Weights of a small image classifier.
Model: 0.995M parameters, norm groupnorm, activation relu, depths [2, 2, 3, 2], widths [48, 96, 192, 384].
Data: trained on retinal OCT scans (Kermany 2017), 98430 training examples, 36.7 epochs.
Rows from block 4 of a small image classifier, named by matrix and row number. Rows with one number belong to one channel. Each number is 200 + 30 x the weight over its row's rms, rounded and kept within 0 to 999. All counts start at 0. After the name is the row's rms in percent of the matrix's.
After each channel's rows are labels from the 100 images, of 14848, where the channel reaches its highest value: "strongest on" is what is common among them. Only what is clearly more common there than usual is listed. The data: retinal OCT scans (Kermany 2017).
# convs1: grouped (24 groups) 3x3 conv, stride 2 (model.blocks.4.convs.1.weight, 192x8x3x3, standardized in use), inputs within the group 0-7, a 3x3 kernel for each
# convs2: expand pointwise conv (model.blocks.4.convs.2.weight, 192x192x1x1, standardized in use, transposed), outputs 0-95

convs1.86,096,194,240,218,215,195,276,232,277,247,182,193,159,148,168,161,138,170,174,135,214,208,125,182,195,200,193,223,213,234,234,160,234,213,154,165,211,186,204,201,163,174,214,209,199,206,191,181,193,209,203,182,171,160,224,211,220,229,192,234,207,187,199,211,223,245,217,237,214,226,195,214,182
convs2.86,108,158,189,178,220,200,152,183,180,154,235,203,196,158,156,209,175,251,235,218,177,196,217,138,254,261,214,252,241,142,164,172,227,244,230,211,130,235,222,189,173,167,174,183,199,250,229,189,249,180,228,178,182,201,243,202,191,209,269,183,216,170,194,228,222,208,208,175,241,237,228,254,198,270,224,185,184,203,208,210,163,202,174,176,233,232,216,234,208,222,175,210,261,194,163,187,213
strongest on: finding: choroidal neovascularization

convs1.179,099,171,217,250,222,182,242,244,166,194,147,128,224,219,140,254,205,194,242,201,191,154,198,199,148,225,229,182,194,167,223,221,177,225,232,194,170,205,215,162,168,210,226,181,186,221,217,187,158,190,218,197,179,207,206,170,181,184,210,152,215,242,151,205,203,199,250,209,156,258,237,179,220
convs2.179,109,182,193,212,208,169,229,184,155,198,194,175,217,217,190,180,194,142,199,160,184,186,186,210,195,200,260,198,172,139,221,181,245,209,172,156,132,229,180,213,218,162,223,150,238,206,214,161,204,200,238,187,220,178,242,214,191,164,212,162,221,192,220,139,179,214,245,172,201,246,250,210,209,249,170,217,149,206,212,189,166,166,208,148,227,232,218,203,228,235,148,160,247,206,215,204,179
strongest on: finding: diabetic macular edema

convs1.117,100,179,224,194,170,188,194,175,207,170,247,264,248,242,218,239,224,249,216,205,218,181,178,193,166,199,199,202,154,153,168,133,196,186,146,132,198,200,226,197,200,182,184,198,211,202,180,256,228,196,199,224,165,218,194,240,222,212,240,204,203,213,216,219,184,154,213,157,181,172,147,143,161
convs2.117,100,233,166,197,179,244,236,234,246,224,196,222,212,158,235,210,220,242,188,257,206,169,167,163,163,196,217,211,188,258,204,177,200,195,205,159,217,163,169,205,224,280,168,181,161,161,178,170,217,172,180,137,230,204,177,224,175,162,163,291,238,209,209,207,201,165,191,203,209,199,244,193,268,181,234,174,198,200,238,156,203,191,230,276,211,193,207,201,188,201,281,196,207,221,154,175,194
strongest on: finding: drusen

convs1.187,099,182,220,219,194,199,239,212,254,167,200,213,251,191,209,243,250,257,246,159,209,228,181,190,258,196,201,227,214,211,235,210,208,224,205,189,223,179,209,196,171,194,158,161,160,148,115,144,216,154,185,209,216,194,239,143,206,190,170,190,162,201,174,166,191,218,213,170,176,230,185,216,219
convs2.187,090,206,163,203,202,200,237,228,218,224,173,186,200,196,195,223,223,198,194,167,189,228,261,231,196,187,224,187,248,183,163,259,217,205,201,146,232,204,218,235,197,216,171,225,216,161,201,242,192,202,168,193,168,157,222,170,159,167,235,228,224,192,227,201,207,202,196,223,173,187,176,205,215,160,209,199,193,201,244,144,173,212,199,167,180,174,180,181,162,218,209,199,214,199,199,180,171
strongest on: finding: normal

convs1.151,099,167,155,180,234,174,187,261,311,256,190,173,204,211,199,220,197,181,201,191,138,152,243,186,187,254,292,264,181,181,186,198,193,215,191,192,203,200,225,214,190,202,214,208,206,210,186,152,176,204,183,175,222,213,223,170,199,158,210,181,193,183,181,226,194,170,176,199,222,199,198,208,209
convs2.151,103,234,210,167,114,197,190,215,213,225,153,202,278,182,202,190,226,192,166,189,203,179,208,214,200,203,155,169,188,219,207,239,251,142,202,183,211,151,231,222,234,246,214,228,250,223,173,184,206,158,224,169,194,189,213,208,184,235,202,193,242,186,252,199,185,219,196,182,197,252,177,209,179,171,201,204,190,250,136,175,203,204,255,200,237,192,250,202,221,109,257,220,232,236,187,177,195
strongest on: finding: drusen

convs1.123,100,209,259,220,198,209,234,128,138,162,181,174,195,194,193,152,190,178,225,188,188,189,236,177,187,238,244,208,127,214,185,185,204,207,214,223,211,231,236,222,183,226,165,141,172,188,209,216,224,209,191,215,194,225,223,215,217,223,168,215,158,172,185,107,191,250,217,179,174,240,181,211,206
convs2.123,102,206,148,201,210,188,137,181,183,224,214,217,183,154,171,191,172,231,174,242,184,261,167,168,227,176,193,207,197,191,252,141,172,211,176,171,187,202,194,229,193,213,220,244,162,229,187,183,198,193,211,232,176,182,181,156,188,202,175,179,146,262,163,212,233,195,189,263,212,202,198,239,162,208,216,252,234,220,197,201,211,205,225,241,149,171,240,212,222,199,210,189,206,152,176,208,162
strongest on: finding: choroidal neovascularization

convs1.186,088,192,203,199,185,177,196,219,186,201,176,184,208,203,207,159,202,202,181,222,195,189,202,207,186,220,187,208,212,219,229,197,171,208,153,204,148,162,203,223,148,199,261,135,234,272,165,258,234,156,202,211,219,171,178,178,201,201,155,211,274,128,247,265,183,211,198,152,211,191,208,221,198
convs2.186,084,177,194,175,203,189,162,180,214,232,206,207,219,207,190,184,183,221,198,184,209,173,215,188,199,279,187,209,256,224,190,192,246,230,197,227,173,205,220,214,180,198,202,194,259,228,238,165,156,226,227,259,196,244,226,208,218,169,227,174,224,191,218,192,250,242,160,127,262,230,210,260,205,218,244,196,215,258,217,232,196,184,197,145,248,234,209,258,195,208,192,215,232,231,194,172,221
strongest on: finding: choroidal neovascularization

convs1.125,099,167,196,208,171,196,276,191,212,238,194,199,243,221,219,201,150,167,168,168,154,244,239,233,189,213,203,197,191,221,204,221,252,190,204,199,184,245,253,240,221,171,177,194,176,147,200,157,172,194,198,214,177,250,250,174,190,184,197,191,179,189,205,218,123,145,222,200,198,222,162,213,250
convs2.125,094,231,192,217,229,225,227,242,232,244,165,223,193,172,217,197,287,206,262,229,172,215,177,203,216,128,260,235,192,181,208,264,158,144,234,198,238,277,231,189,187,229,204,258,221,204,220,211,231,244,192,187,202,169,211,154,211,250,235,184,200,201,183,199,177,234,178,171,233,252,205,240,181,254,213,189,158,161,143,169,252,258,199,216,221,199,220,191,239,213,206,179,191,183,176,191,251
strongest on: finding: diabetic macular edema

convs1.161,103,224,178,205,222,186,133,192,206,214,227,234,183,209,190,173,163,174,221,220,177,190,229,232,173,187,176,193,170,190,175,175,209,220,198,263,219,225,199,169,184,160,219,160,200,253,246,278,233,213,237,200,176,151,187,210,228,216,196,196,196,221,133,130,240,247,201,189,185,202,156,171,236
convs2.161,087,224,184,191,187,177,205,195,203,145,285,241,209,255,204,200,165,227,186,193,269,176,231,229,234,211,236,230,177,184,228,166,183,184,178,176,212,178,201,164,187,168,166,177,155,217,245,213,211,185,215,210,212,185,232,240,160,196,198,196,194,244,148,164,188,218,188,189,185,188,163,197,209,162,224,225,198,234,194,189,163,192,202,213,138,176,205,261,202,172,219,282,185,182,209,187,249
strongest on: finding: diabetic macular edema

convs1.184,101,180,186,170,202,204,214,234,257,214,183,161,163,219,215,236,265,256,257,187,169,156,216,193,198,215,221,236,225,202,200,206,181,173,199,197,229,200,208,193,187,173,193,181,159,185,163,118,139,170,191,194,215,204,245,204,201,195,204,196,187,171,150,147,223,176,165,228,200,191,220,271,237
convs2.184,090,163,255,200,249,190,225,182,209,193,210,203,182,242,186,231,146,160,156,123,207,216,214,247,192,183,179,165,170,233,190,211,224,177,174,203,175,203,215,241,216,212,246,208,215,107,202,235,147,206,179,188,262,234,216,134,177,239,188,151,189,194,222,209,173,188,169,222,144,194,147,160,207,187,150,201,158,185,175,195,211,182,174,158,164,142,189,195,187,198,186,179,193,180,209,195,204
strongest on: finding: normal

convs1.127,101,210,221,192,214,200,248,186,212,211,173,195,222,212,221,206,192,147,172,176,181,176,171,211,183,176,228,202,233,209,182,140,218,203,196,271,238,245,245,244,240,196,194,114,142,162,228,201,192,204,162,150,198,194,170,238,218,227,178,177,130,167,188,177,183,198,200,204,222,189,225,243,223
convs2.127,097,216,162,201,252,175,200,186,174,255,146,190,188,217,213,186,203,189,232,241,211,207,164,193,181,205,234,223,214,196,161,202,180,192,216,193,242,224,233,175,209,210,225,237,221,167,232,211,194,243,210,232,199,228,194,200,162,217,213,166,230,164,187,201,226,264,193,182,217,171,200,215,240,220,193,183,149,219,200,187,210,260,140,196,207,201,210,221,169,220,178,188,208,139,158,172,231
strongest on: finding: diabetic macular edema

convs1.11,100,217,182,189,162,182,184,154,143,177,204,221,185,214,233,166,196,197,171,155,242,214,139,241,180,139,165,175,237,183,201,242,206,171,236,198,217,192,210,202,198,180,252,253,250,241,213,206,195,229,259,237,184,201,200,200,186,176,176,211,234,229,228,252,188,212,193,187,220,152,161,149,206
convs2.11,097,184,196,212,234,154,157,194,210,119,181,201,161,190,205,167,231,167,193,193,189,184,195,167,209,187,218,233,236,177,132,178,180,257,233,221,166,179,220,188,227,184,178,179,190,238,232,199,233,175,261,187,157,206,229,214,207,184,203,231,204,166,189,195,230,251,214,143,212,255,216,203,221,211,256,228,265,219,189,197,237,164,210,211,213,187,191,192,243,253,200,227,197,214,150,180,234
strongest on: finding: diabetic macular edema

convs1.150,105,200,220,204,220,182,195,217,216,184,180,156,185,160,161,100,161,181,177,205,223,218,221,221,219,205,227,193,186,189,184,157,175,131,184,147,135,166,187,240,189,222,240,181,203,197,197,256,184,206,196,188,210,183,196,249,249,248,196,192,177,173,170,166,202,212,202,192,235,256,192,220,241
convs2.150,103,215,205,196,227,213,270,208,186,222,185,234,236,212,243,159,208,240,217,260,197,136,242,189,185,175,259,236,236,190,174,188,233,169,181,186,217,199,265,245,183,217,206,227,242,171,195,184,229,222,182,223,193,204,231,159,199,220,184,240,220,159,237,188,240,228,237,198,185,170,217,195,242,181,242,179,194,160,252,207,192,228,166,155,204,158,215,189,241,193,214,229,247,195,191,192,220
strongest on: finding: drusen