config.toml
arch = "regnet"
model = "image classifier"
targets = ["finding"]
activation = "relu"
kernel_size = 3
label_smoothing = 0.1
beta1 = 0.9
batch_size = 256
warmup_steps = 1410
weight_decay = 0.0
Rows from block 6 of a small image classifier, named by matrix and row number. Rows with one number belong to one channel. Each number is 128 + 32 x the weight over its row's rms, rounded and kept within 0 to 255. All counts start at 0.
After each channel's rows are labels from the 100 images, of 14848, where the channel reaches its highest value: "strongest on" is what is common among them. Only what is clearly more common there than usual is listed. The data: retinal OCT scans (Kermany 2017).
# convs1: grouped (24 groups) 3x3 conv (model.blocks.6.convs.1.weight, 192x8x3x3, standardized in use), inputs within the group 0-7, a 3x3 kernel for each
# convs2: expand pointwise conv (model.blocks.6.convs.2.weight, 192x192x1x1, standardized in use, transposed), outputs 0-95

convs1.94 [148  72 108 199 142 113 184 120 152 168 130 100 133 145  94  98 134 118  74  85 160 114 122 238 100  88 107 115 145 116 135 159 124 110 120 118 117 131 140 188  98 117 116 120 142 136  78 131 139 145  72  99 154 127 195 111 124 113  73 184 155 107 183 146 138 123 121 124 172 151  98 149]
convs2.94 [ 82 167  98 168  66 168  99 126 123 123 139 134 182 149 161 174 119  70 135 104 201 120 175 161 113 143 142 130 108 111 161 138  85 151 117 117 132 161 162 139 135 161  66 186 108 100 145 149 171 134 108 116 182 167 102 132 110 107 138  76 109 106  90 121 191 100  72 139 149 147 139 150 119 139 101 168  98 127 122 185 126 103 147 145 122  96 176 132 151 167  55 115 107 120 192  23]
strongest on: finding: diabetic macular edema

convs1.178 [ 69  67  60 138 122 149 148 144 157 127 116 123  68  69 118 163 143 125 151 135 163 145 158 151 109  84  89 112  49  74  90  61 131 183 152 193 136 125 113 178 160 137 175 144 148 137 130 125 156 120 135 168 142 140 121 108 115 124 114 120 139 119 143  99 113  90  94  89 111 164 149 177]
convs2.178 [176  74 150 123 175  80 138 120 184  90 122 190  66 106  90 109 132 132 139 110  95 114 118 129 120 137 133 125 177  80 151 152  63 118 125 151  68 143 157 134 129  80 114 124 153  64 158  73  79 149 184 103 135  54  93 143  76 165 129 176 146 158 135 175 136  91 152 115 149 118 175  66 153  96 128 118 211 152 149  97 157 118 126 198 121 148 156 119  40 159 143 160 116  89  63 161]
strongest on: finding: choroidal neovascularization; finding: drusen

convs1.19 [107  80  80 156 130 212 121 154 167 155 150 166  73  80  97  70 126 135 122 119 131 119 141 175  78 104 107 167 133 137 112 156 142  59  55  44 127 131 157 152 171 147 122 134 131 125 147 130  80  85  88 138 141 159 129 151 164 123 109  99 163 155 143 109 123 109 128 152 157 105 138  99]
convs2.19 [175 137 141 140 158 160 124 125 158 176 164 129  84 194 141 144 135  85 126  72 184 121 148 113 138 153 150 145 119 107 157 149 115 154 101 189 185 145 147 179 143 153 122 144 135 119 112  89 207  67 117  31 151 167 112  91 112  54 131 117 117 155 127 162  64 179 148  56  49  84  74 187 107 163 145 131 105 171 100 159 115 184 197  99 143  74  88  84 186 166  84 108 127 151 138 109]
strongest on: finding: diabetic macular edema

convs1.162 [135 137 155  65  92 125 159 102 113 101 110 149 152  61  70 138 158 153  98 106 169 185  69  82 178 171 172 174 145 150 168 126 114 121 169  85 165 121 135 156 129 102 118 140  89 162 145 144 111  83 108 145  88 124 157  95  97 150 124 105  80 126 148 149 150 111  57 103 113 148  82 151]
convs2.162 [191 124 102 141 156  88 142 153 174 122 181 207  83 117  79 107 127 107 132 114  47 135 127 146 158 161 115  99 144  92 166 157 123 110 122 138  97 135 131 167 139  61  84 133 156  42 149 105 114 128 148  87 175  57  85 122  51 128 131 169 166 179 122 145 158 157 115 127 153 142 159 118 116 112 121 107 163 129 123 102  98 156 141 177 150 139 124 151  91 163 116 131 157  60  36 138]
strongest on: finding: drusen

convs1.184 [185 126  98 193 151 141 151 154 148 133 151 198 104 116 164 122 127 190 154 118 111 148 119  82 132 116  81 125 145 155 119 118 194 106  99 176 168 144 206 117  92 132 102  97  98 105  82  60  98 126  40 105 108  81 126 117 134 143 120 112 119 126 128 165 131 139 167 147 105 114 128 152]
convs2.184 [131  72 109 115 131  98 112 182 141  53 107 160  96  98 104 101 130  78 142 102  71  96 122 134 144 131 129 129 127  67 105 162 103 150 120 137 119 102 125  81 117  73  73 127 164 146 141 162  78 170 164  94  77 112  97 177 146 172 145 145 109 126 140 150 139 119 101 187 190 155 195  58 131 148 142 120 123 111 180 106 171 105  93 149  79 157 157 149  66 142 106  94 181 108 109 106]
strongest on: finding: choroidal neovascularization

convs1.180 [ 96 199 121 141 116  84  88  99 144  99  81 114 153 144 138 186 144 146 143  66 142 109  89 153 151 145 137 121  55  82 112 146 123 103 154 154 122  32 160 139  92 180 174 165 140 135  57 158 161 144 163 145 135 131 135  96 124 162 147 160 177 124  95 119 132 127  90 104 145 119 117 140]
convs2.180 [132  75 141 208 116 111 116 135 142 160 191 138 130 172 126 157  83 103 111 140 130  67 132  92 197 136 125  91 143 136 129 135 161 165 158  80 144 155 106 134 140 140 114 206 139 139 159 114 160 126 119 116 110  98  29 122 116 148  88 133 156 129 148 108 137 121 151 154 139 168 120 149 112 172  95 102 147 123 160 181 107 170 131 119 181 144 213 125 140 138 138 137 109 128 109 137]
strongest on: finding: diabetic macular edema

convs1.135 [ 90 116  92 116 148 110 178 191 168 122 156 138 108 135 129 188 151 142 165 142 122 149 164 114 131 171 161 121 121 131 113 118 134 194 184 151 115 111  62 110 110  71 138 132  88 139 116  92  92 115  70 105  87  93  98  73  91 143 103 100 188 169 147 114  93 134 150 108 112 161 195 132]
convs2.135 [104  83 160 126 186 128 175 110 156 121  85 104 109  85 105 150 177 147 162  93 140 160  71 182  77 146 168 127 155 120 162 113  93 118 133 148  97 157 125 119 108 104 117 114  74 134 130 106  97  94 153  59 114 136 107 131  96 136 160 145 147  95 185 191  92  99 184  99  97 146 176 100 182 122 148 145 179 177 207 102 174  96 140 133  77 122 133 127  92  91 131 164 126 152 120 186]
strongest on: finding: choroidal neovascularization

convs1.6 [ 99  89  93 122 137  81 168 146 161 132 130 121 133 106  38 154  93  53 103 172 165 105 132 101 125 130  69 139 153 118 114 151 146 102  96  76  75 131 140 110 140  79 146 131 119  82 124  53 147 166  86 147 173 154 149 146  87 146 162  82 130 144 139 130 127 165 118 144 162 100 161 170]
convs2.6 [110 102  73 130 159 114 142  78 136 128 153 140 158 144 138 151 153 109 163  87 120 176 151  85 111  87 121  92 214 110 136 122 112  92 130  95  69 149 127 172 186 145 155  86  84  55 114 123 110 113 155 183  94  96 129 103 143 109 179 155 204 160 183  78 178 109 186 126  87 159 108 100 109 122 145 154 156 148 124 128 145 140 131 119 105 132 103 150 118 187 146 123 102 140 113 183]
strongest on: finding: diabetic macular edema

convs1.82 [143 128 128  93 112 108 143 136 134 145 151 129 137 150 139 125 121 146 118 100 105 127 116 111 159 140 139  93 109 121 107 109 118 135 147 140 104 113 111 131 136 137 170 169 166 140 181 154 116 141 119 113 116 118 139 172 183 138 113 172  93  43  60 167 157 156 143 101 158  61   9  35]
convs2.82 [126 134 145  29 122 114 143 165 111   0  88 127 173  87 128 143 128 110 157 128 157 144 129 131  73 105 133  98  56 110 118 120 104 118 134 112 106 112 136 112 134 108 128 138 122 126  95 123  87 147 131 126  54 139 115 134 186 168 123 141 117 114 139 115 106 151 119 142 123 131 146  54 101 107 153 143 108  89 127 129 163 108 118 110   5 126 147 171  59 134 102 150 168  96  81  99]
strongest on: finding: choroidal neovascularization

convs1.86 [167 120 110  83  92  94 154 126 150 142 144 143 127 158 150  98 127 160 144  85 130 142 104 130 147 122 136  67 134 158 118 118  89 118 162 131 117 107 120 113 134 144 153 161 187 148 147 150 113 124 116 142 116 117 130 159 178 170  68 167 115  68  88 169 125 130 178  64 166 114  22  51]
convs2.86 [101  98 134  56  73  97 137 189 119  43  87 160 119  97 122 134 140 115 159  78 128 154 108 140 112 103 146 106  97 129 113 141 100 105 106 138  96  88 169  99 175 121 113 124 137 109 114  85  86 158 146 124 102 153 155 174 184 178 123 137 119 140 152 159 110 128 104 180 156 143 175  40 102 119 144 130 134  87  68 136 175 111  86 129  68 157 105 151  72 140 115 151 191 111 103  94]
strongest on: finding: choroidal neovascularization

convs1.185 [136 107 127 122 109 103 124 167 165  33  27  73  82 100 135  92 147 172 153 141 180 190 152 192 103  93 137 102 118  90 108  89 143 110  96 176 132 108  99 152 132 106 122 135 123 189 177 143 173 150 135 106 125 119 175 123 140 153 138 101 137 135 146 108 143 131 128 144 112 128 154 149]
convs2.185 [126 162 181 150 104 123  97 187 158  89  86 161 155  97 122 116 146 164 132 109 161 133 128 124 103 129 159 167  79 140 195 159  79 112 166 133 110  78 181 110  67 104 131 114 160 143 163  53 138 161  98 125 135 140  71 115 138 146  69 133 100 132 102 134  96 170 150 123 148 129 180 102 162  98 161 149 182  80 159 168 145  89  80 141 102 176 155 119 109 136  88 138 108 122 150 142]
strongest on: finding: diabetic macular edema

convs1.164 [113 131 176  83 154 148 149 146  54 168 125 109  76  76 136 135 170 127 166 141 105  93  43 126 120 169 135  96 118 156  93 109 173  88 144 165 148 151 173 114 116 130  47 137 120 117 151 164 131 126 135 154 108  91 152 118 138 106  99 159  82 158 139 144 155 185  97 107 136 151 117  61]
convs2.164 [174  99 115  91 123  58 116 109 173 162 169 173  68 105 106 120 110 123 105 124 122 109 149 112 174 164 111 151 164 104 165 179 125 118 112 182 149 101 126 182 106  74  69 135 217 153 128  99 129 148 116 102 150  99 116 124  94 186 133 180 172 150 108 131 139 132 100 154 171 154 157 131 141 154 153 161 130 172  65  93 134 170 195 157 136 148 157 135  99 145 131 123 137 106 105 134]
strongest on: finding: choroidal neovascularization

convs1.4 [171 180 167  94 112  89  48 173 107 168 135 102  85 129 162  86 139 153 157 131 128 108 119 144  80 105 134 138 112 111 144 139 135 134 138 153 132 155 161  58  93  51 123 139 115 132 138 124 180 144 189 118 112 114 194 167 165 134 130 116  81 140  82 131 119 110 170 136 142 164  84  77]
convs2.4 [180 143 141 146 128 154 128 156 155 156 163 166 136 166 137 121 108 119 114 142 152 132 175  88 144 135 107 123 110  99 167 141 169 123 114 201 192 152 134 169  86 141 118 156 135 124  59  58 181 106 143 102 159 175 120 122 132  93  86 147  77 163 118 150  84 124 123 104 122  29 127 164 104 132 160 124  84 128 123 121 147 190 170 118 133  99  99  85 165 108 108 153 150 151 124 105]
strongest on: finding: choroidal neovascularization

convs1.88 [156  99  87 163 123 124 135 132 129 125 118 110 136 126 124 193 182 128  48 127 167 114 132 146 126 138 171  98  93 176 157 191 120 119 109 133  98 148 125 128 162 149  76  76 101 101 135 141 102 136 113 146 114 141 134 152 176  79  42  84 152 170 146 106  85 148  90 120 189  77 120 171]
convs2.88 [ 83 157 160 207 106 158 122 123  91 215 148  98 160 158 156 176  98 144 107 154 193  86 134  89 162 144  81  98 127 162  74 123 145 158  92 129 135 163 122 110 125 167 118 187 128 143  59 129 169  70 114 121 174 166 114 112 153 123  94  47  64 104 125  77 156 105 139 133  81 118  92 170 116 121 117 123  89 147 139 201 119 130 142 104 186  87 127 121 171 145 112 143  84 159 148 123]
strongest on: finding: diabetic macular edema

convs1.163 [105 154 146 127 133 121 129 102 100 101  88 120 129 114 108 149 155  90 146 114 118 146 115  50 155 178  37  61 169 181 120 131 153 111 166 130 129 170 224  90 124 151  74 165 111 137 165 173 122 139 152 161 120  78 109  93 171 119 152 119 112 160  89 171 147 141 134 127 141 135 128 119]
convs2.163 [161 134 126 172  99  70 118  93 162 158 177 169  97 114 146 134 107 110 120 117 124 109  95 105 163 195 134 179 159 121 175 156 143 160 103 164 140 121 137 137  71  72  92 143 188 159 113 126 138 126 131  88 156 117 107 141 110 175 115 126 129 135 131 150 150 121 139 112 143 157 150 155 143 177 150 146  81 131  98 124 132 138 186 169 177 121 140 100 148 111 143 197 128  88  76 143]
strongest on: finding: diabetic macular edema

convs1.107 [166 110  92 197 102 108 124 111 143  86 151 140 134 155  90 161 101 106 114 130 154  91  85 148  52 116 163  81 147 152  90 158 127 111 119 126 150  85 107 216  97  96 170 134 141 125 127  64 191  98  83 168 113 115 165 130 153 118 155 155 116 177 150  98 110 164 137 131 175 123 138 153]
convs2.107 [ 70 119  76 126 103 127 104 175 113  92 110 124 131 117 127 126 187 134 174 159 114 183 104 175 146 142 175 143 138 101 161 129 100 134 189  81  78 178 129  89 131 116 144 144 158 109 182 141 150 190 148 153 138  88 110 191 134 150 155  61 137  74 142  78 152 168  91 148 152 140 169 118  95 111  55 104 140 128 173 115 141 107 133 151 114 184 189 173  92  74 146 124 138  97 122 136]
strongest on: finding: diabetic macular edema

convs1.121 [147 163 190 111  59 157  79  47 109 127 127 114 101 137  84 158 167 155 106  98  86 193 135  99 135 100 115 131 119 143 109  88 120 103  84  90 147 154 142  83 134 142 104 138 154 122  87 137 193 147  84 125 136 123 164 124 145 144 122 167 126 139 141 156  38 114 151 153 146  89 161 162]
convs2.121 [147 110  87 172 125 158 118 112 129  90 153 164 109 157 116 127 150  43 137 135 117 110 158 148 170 190 152 128  94  92 158 171 132 165 122 124 151 177 158 146 110 134  91 210 139 113 124 162 153 137  90  73 156 110  86 132 107 151  97 126 104 128  91 144 190 183 107 138 147  92 143 187 109 175  70 145  88  67 136 146 151 155 154 146 137 113 183 126 154 132  93 111 133 101 119 101]
strongest on: finding: choroidal neovascularization; finding: diabetic macular edema

convs1.161 [134 137 137  52 115 127 150 151 141  64 101  99 132  64 117 163 210 172  93 116 135 170  48 113 138 148 154 117 142 148 134 114 114 144 182 127 148 106 163 162 147 137 145 151 104 136 137 148  96 122 130 141 141 114 141  65 112 189 104  86 141 193 198 156 136 130  81 103 131 131 120 153]
convs2.161 [154 133  97 138 127  82 155 137 143 124 158 193 100 125 107  95 118 110 121 148 100 111 152 129 147 137 122 109 140  77 147 165  48 120 154 122  44 147 178 152 149  49 153 174 166  88 180 146  89 168 170 130 134 106  97 141 114 132 131 175 139 155 120 125 194 152 115 149 163 141 209  89 149  69 130 147 162 125 137 118 126 136 100 201 137 154 135 157  62 138 118 160 146  41 102 138]
strongest on: finding: choroidal neovascularization

convs1.129 [146 196 121  70 122 137 129 111 148 169 120 130 148 124  92 145 149 131 138 142 127 133 116 138 154  80 142 147 120 132 178 136 101 117 122 120  92 121 174  60  80 183 134  97 139  47 121 182  65 109 216  89  95 133 119  76 173 109  67 133 111 114 121 108 102 143 175 130 107 130 125 149]
convs2.129 [154  62 116 196 118 116 102 168 105 103 134 138 133  94 113 111 127 101 164 169  90 131 145 143 163 165 159 157 143  61 110 158 137 152 183 124 152 141 164 129  63 117 116  98 169 140 128 113 143 155  50 153 137  70 110 169 118 146 104 124  71 110 110 170 163 160  74 120 136 108 130 142 101 141 105 137 101  61 126 113 128 134 118 171 116 120 145 110 125  95 118 136 132  61 102 110]
strongest on: finding: choroidal neovascularization

convs1.59 [150 156 147 121 128 144 114 127 139 125 149 155 100 124 139  38  56 137 145 147 141 116 112 109  44  65 141 152 151 156 112 119 128  62  55 152 151 161 121 114 151 142 122 129 150 143 144 158 102 114 134  30  34 150 167 140 135 128 133 132 134 141 177 141 160 125 125 141 148 142 137 141]
convs2.59 [124 179 101 105 171 139 115 114 136  35 109 138 166 151 159 142  70 120 138 163 135 156 140 137  83 149 100 155  61 201 155 123 121 143  83  73 111 130 109  68  97 113 109 179 106 123 120 156 152 139 116 131 144 162 193 115 209 142  93 147 138  87 162 139 114 120  76 159 123 117 136 152 108 126  99 169  73  97 110 134  92  97 167  81 133 104 153 127 150 155  93 181 142 147 173 126]
strongest on: finding: drusen; finding: diabetic macular edema

convs1.95 [137 125 110 127 159 159 104 118 113  94 131  89 114 118 147 206 224 189 124 130 132 133 126  84 119  79 159 112 150 129 156 137 152 126  97 102 135  98 114 132 113 127  76 102 113 100 103 117 123 152 137 115 111 122 148 158 148  65  59  61 170 187 162 171 164 156 147 134 150 100  62 128]
convs2.95 [ 91 129 130 181 119 132  97  77  77 211 160  38  90 138 123 150 127 154 102 140 130  91 123  99 159 157  92 125 135 133  66  96 180 163  95 129 148 120 108 143 104 175 153 139 121 154  86 126 159  89 133 108 143 127 136  65 133 133 131  59 115  92 112  94 137 136 137 129  78 126  64 170 152 141 134  98  89 156 138 169 128 163 150  85 161  92 131 119 138  77 150 146  68 126 122 150]
strongest on: finding: diabetic macular edema

convs1.153 [134 113  90 105 134 144  92 106 182 113 135  90  93 173  85 105 167  78  86 137  81 123 158 140 129 166 203 130 121 162 132 169 166  57 157 106 126 135 166 118 134 142 107 117 126 124 134 112 142 154  91 152 160  70 124 136  84 103 145 121  99 172 170 168  88 118 126 120 142  33 150 168]
convs2.153 [111 154  59 144 142 131 145 100 135 170 105 112 151  77 142 140 138 194 135 198  93 151  74 149  96 110 137 172 152 155  94  93 120  97 115  98 148 125  70  88 182 181 120 103 159 163 126 127  66 151 106 135 106 120 187 158 114 148 174 171 118  77 118  95 108  98 128 164 164 144 137  97 157 109  99 129  97 153 118  87 100  90 116 135 130 107 102 112 131 117 144 146 160 134 120 121]
strongest on: finding: normal

convs1.41 [108 132 156  43 129 158 109 154 149 137  69 109 128 118 120  82 148 172 123 152 164 127 191 161 149 147 156 100  93 156 112  85 127 122 127 143  49 158 175  90 139 124 112 118 177 119 111 134  35  88 164  61 172 120 125 143  99 155 126 105 154 127 166 131 161 142 114  97 102 132 128 103]
convs2.41 [191 146 128  99 152 161 196 140 195 132 166 141 147 164 148 170 153 102 147 166  68 144 155 147 146 142  99  89  63 108 131 143 142 166 126 124 144 150  82  89 155  96 106 193 144 140 182 199  84 116 100 109 133 107 122 125  97 120 125 146  79 101  78 135 152 176 171 129 164 126 115 155 147 171  77 118 112  95 120 151 118 159 129 159 126 129 102 171 148 165 168  92 174 131  92 142]
strongest on: finding: drusen

convs1.27 [162 135 128 150  80 125 143  87 128 163 136 159 142 134 121  67  74  84 141 111 142 140 126 169 160 159 163 125  96 116  78  70  68 136  38  51 135 126 101 108 113 149 143 126 156 153 165 151 160 170 164 117  81 118 112  86  94 139 134 169 169 185 164 129 123 118 145 161 115 149 157 115]
convs2.27 [159 120 141 108 136 161 124 149 132 131 172 165 144 189 161 134 109 130 109 137 137 111 187  83 143 139  99 134 140  99 102 138 145  84 134 152 104 163 147 191 166 168 167 155 102 101  93 119 116  70 157 155 169 201 121  66 145  97 136 125 100 200 109 126 104 131 119  99 113  96 113 126 130 129 115  48 130 137  83 144 120 177 145 139 141  92  82 100 130 189 130 112 160 132 139 144]
strongest on: finding: normal

convs1.47 [199 137 112 191 101 113  79  53 128 100  99 158 129 119 151 129  94 121 112 119 142 101 134 139 134 129 156 142 138 146 142 124 184  51  73 127 217 147 146 181  82  86 105  89 138 158 153 139 157  86  91 110  91 134 101 107 111 160 169 159 154 151 153 172 111 111 136 133 102 128 111 103]
convs2.47 [128 142 113  18  93 131 130 198 118  32 100 161 127 122 112 106 100 155 116 105 130 146 130 132  98  94 126 119  91 119 136 155 120  74 139 143 128 103 142 141 135 148 114 120 143 116 122 123 110 143 173 125  65 156 137 142 143 156 158 139 119 129 131 151 152 122  98 157 156 124 166  63 127 110 166 121 103  92 107 126 145 123 114 139  28 114 154 128  59 134  88 134 183 114 130  97]
strongest on: finding: drusen

convs1.177 [ 63  99  87 141 122 135 171 138 163 118 116 119  86 103 116 144 139 176 152 153 150 114 149 119 133 160 122  58  98 111  73  70 157 164 125 187 108  91  85 125 119 136 155 188 180 133 124 104 124 122 151 150 182 147 123 115 126 117 156 139 134 156 171  63  70  79 116 133 144 164 119 198]
convs2.177 [152  81 116 158 182  91 154  73 179 135 171 172  82 125 105  98 134 133 126 168  63 120 129 146 163 169  99 134 192 129 137 118 101 152 126 137  64 166 104 158 129  61 121 129 128  97 140 126  52 119 132 107 138  66 107 107  60 114 129 173 134 152 120 135 142  95 103 125 123 143 150 102 139 103 115 114 143 144 145 102 112 145 131 173 172 114 141 147  72 124 145 144 145  36  52 172]
strongest on: finding: drusen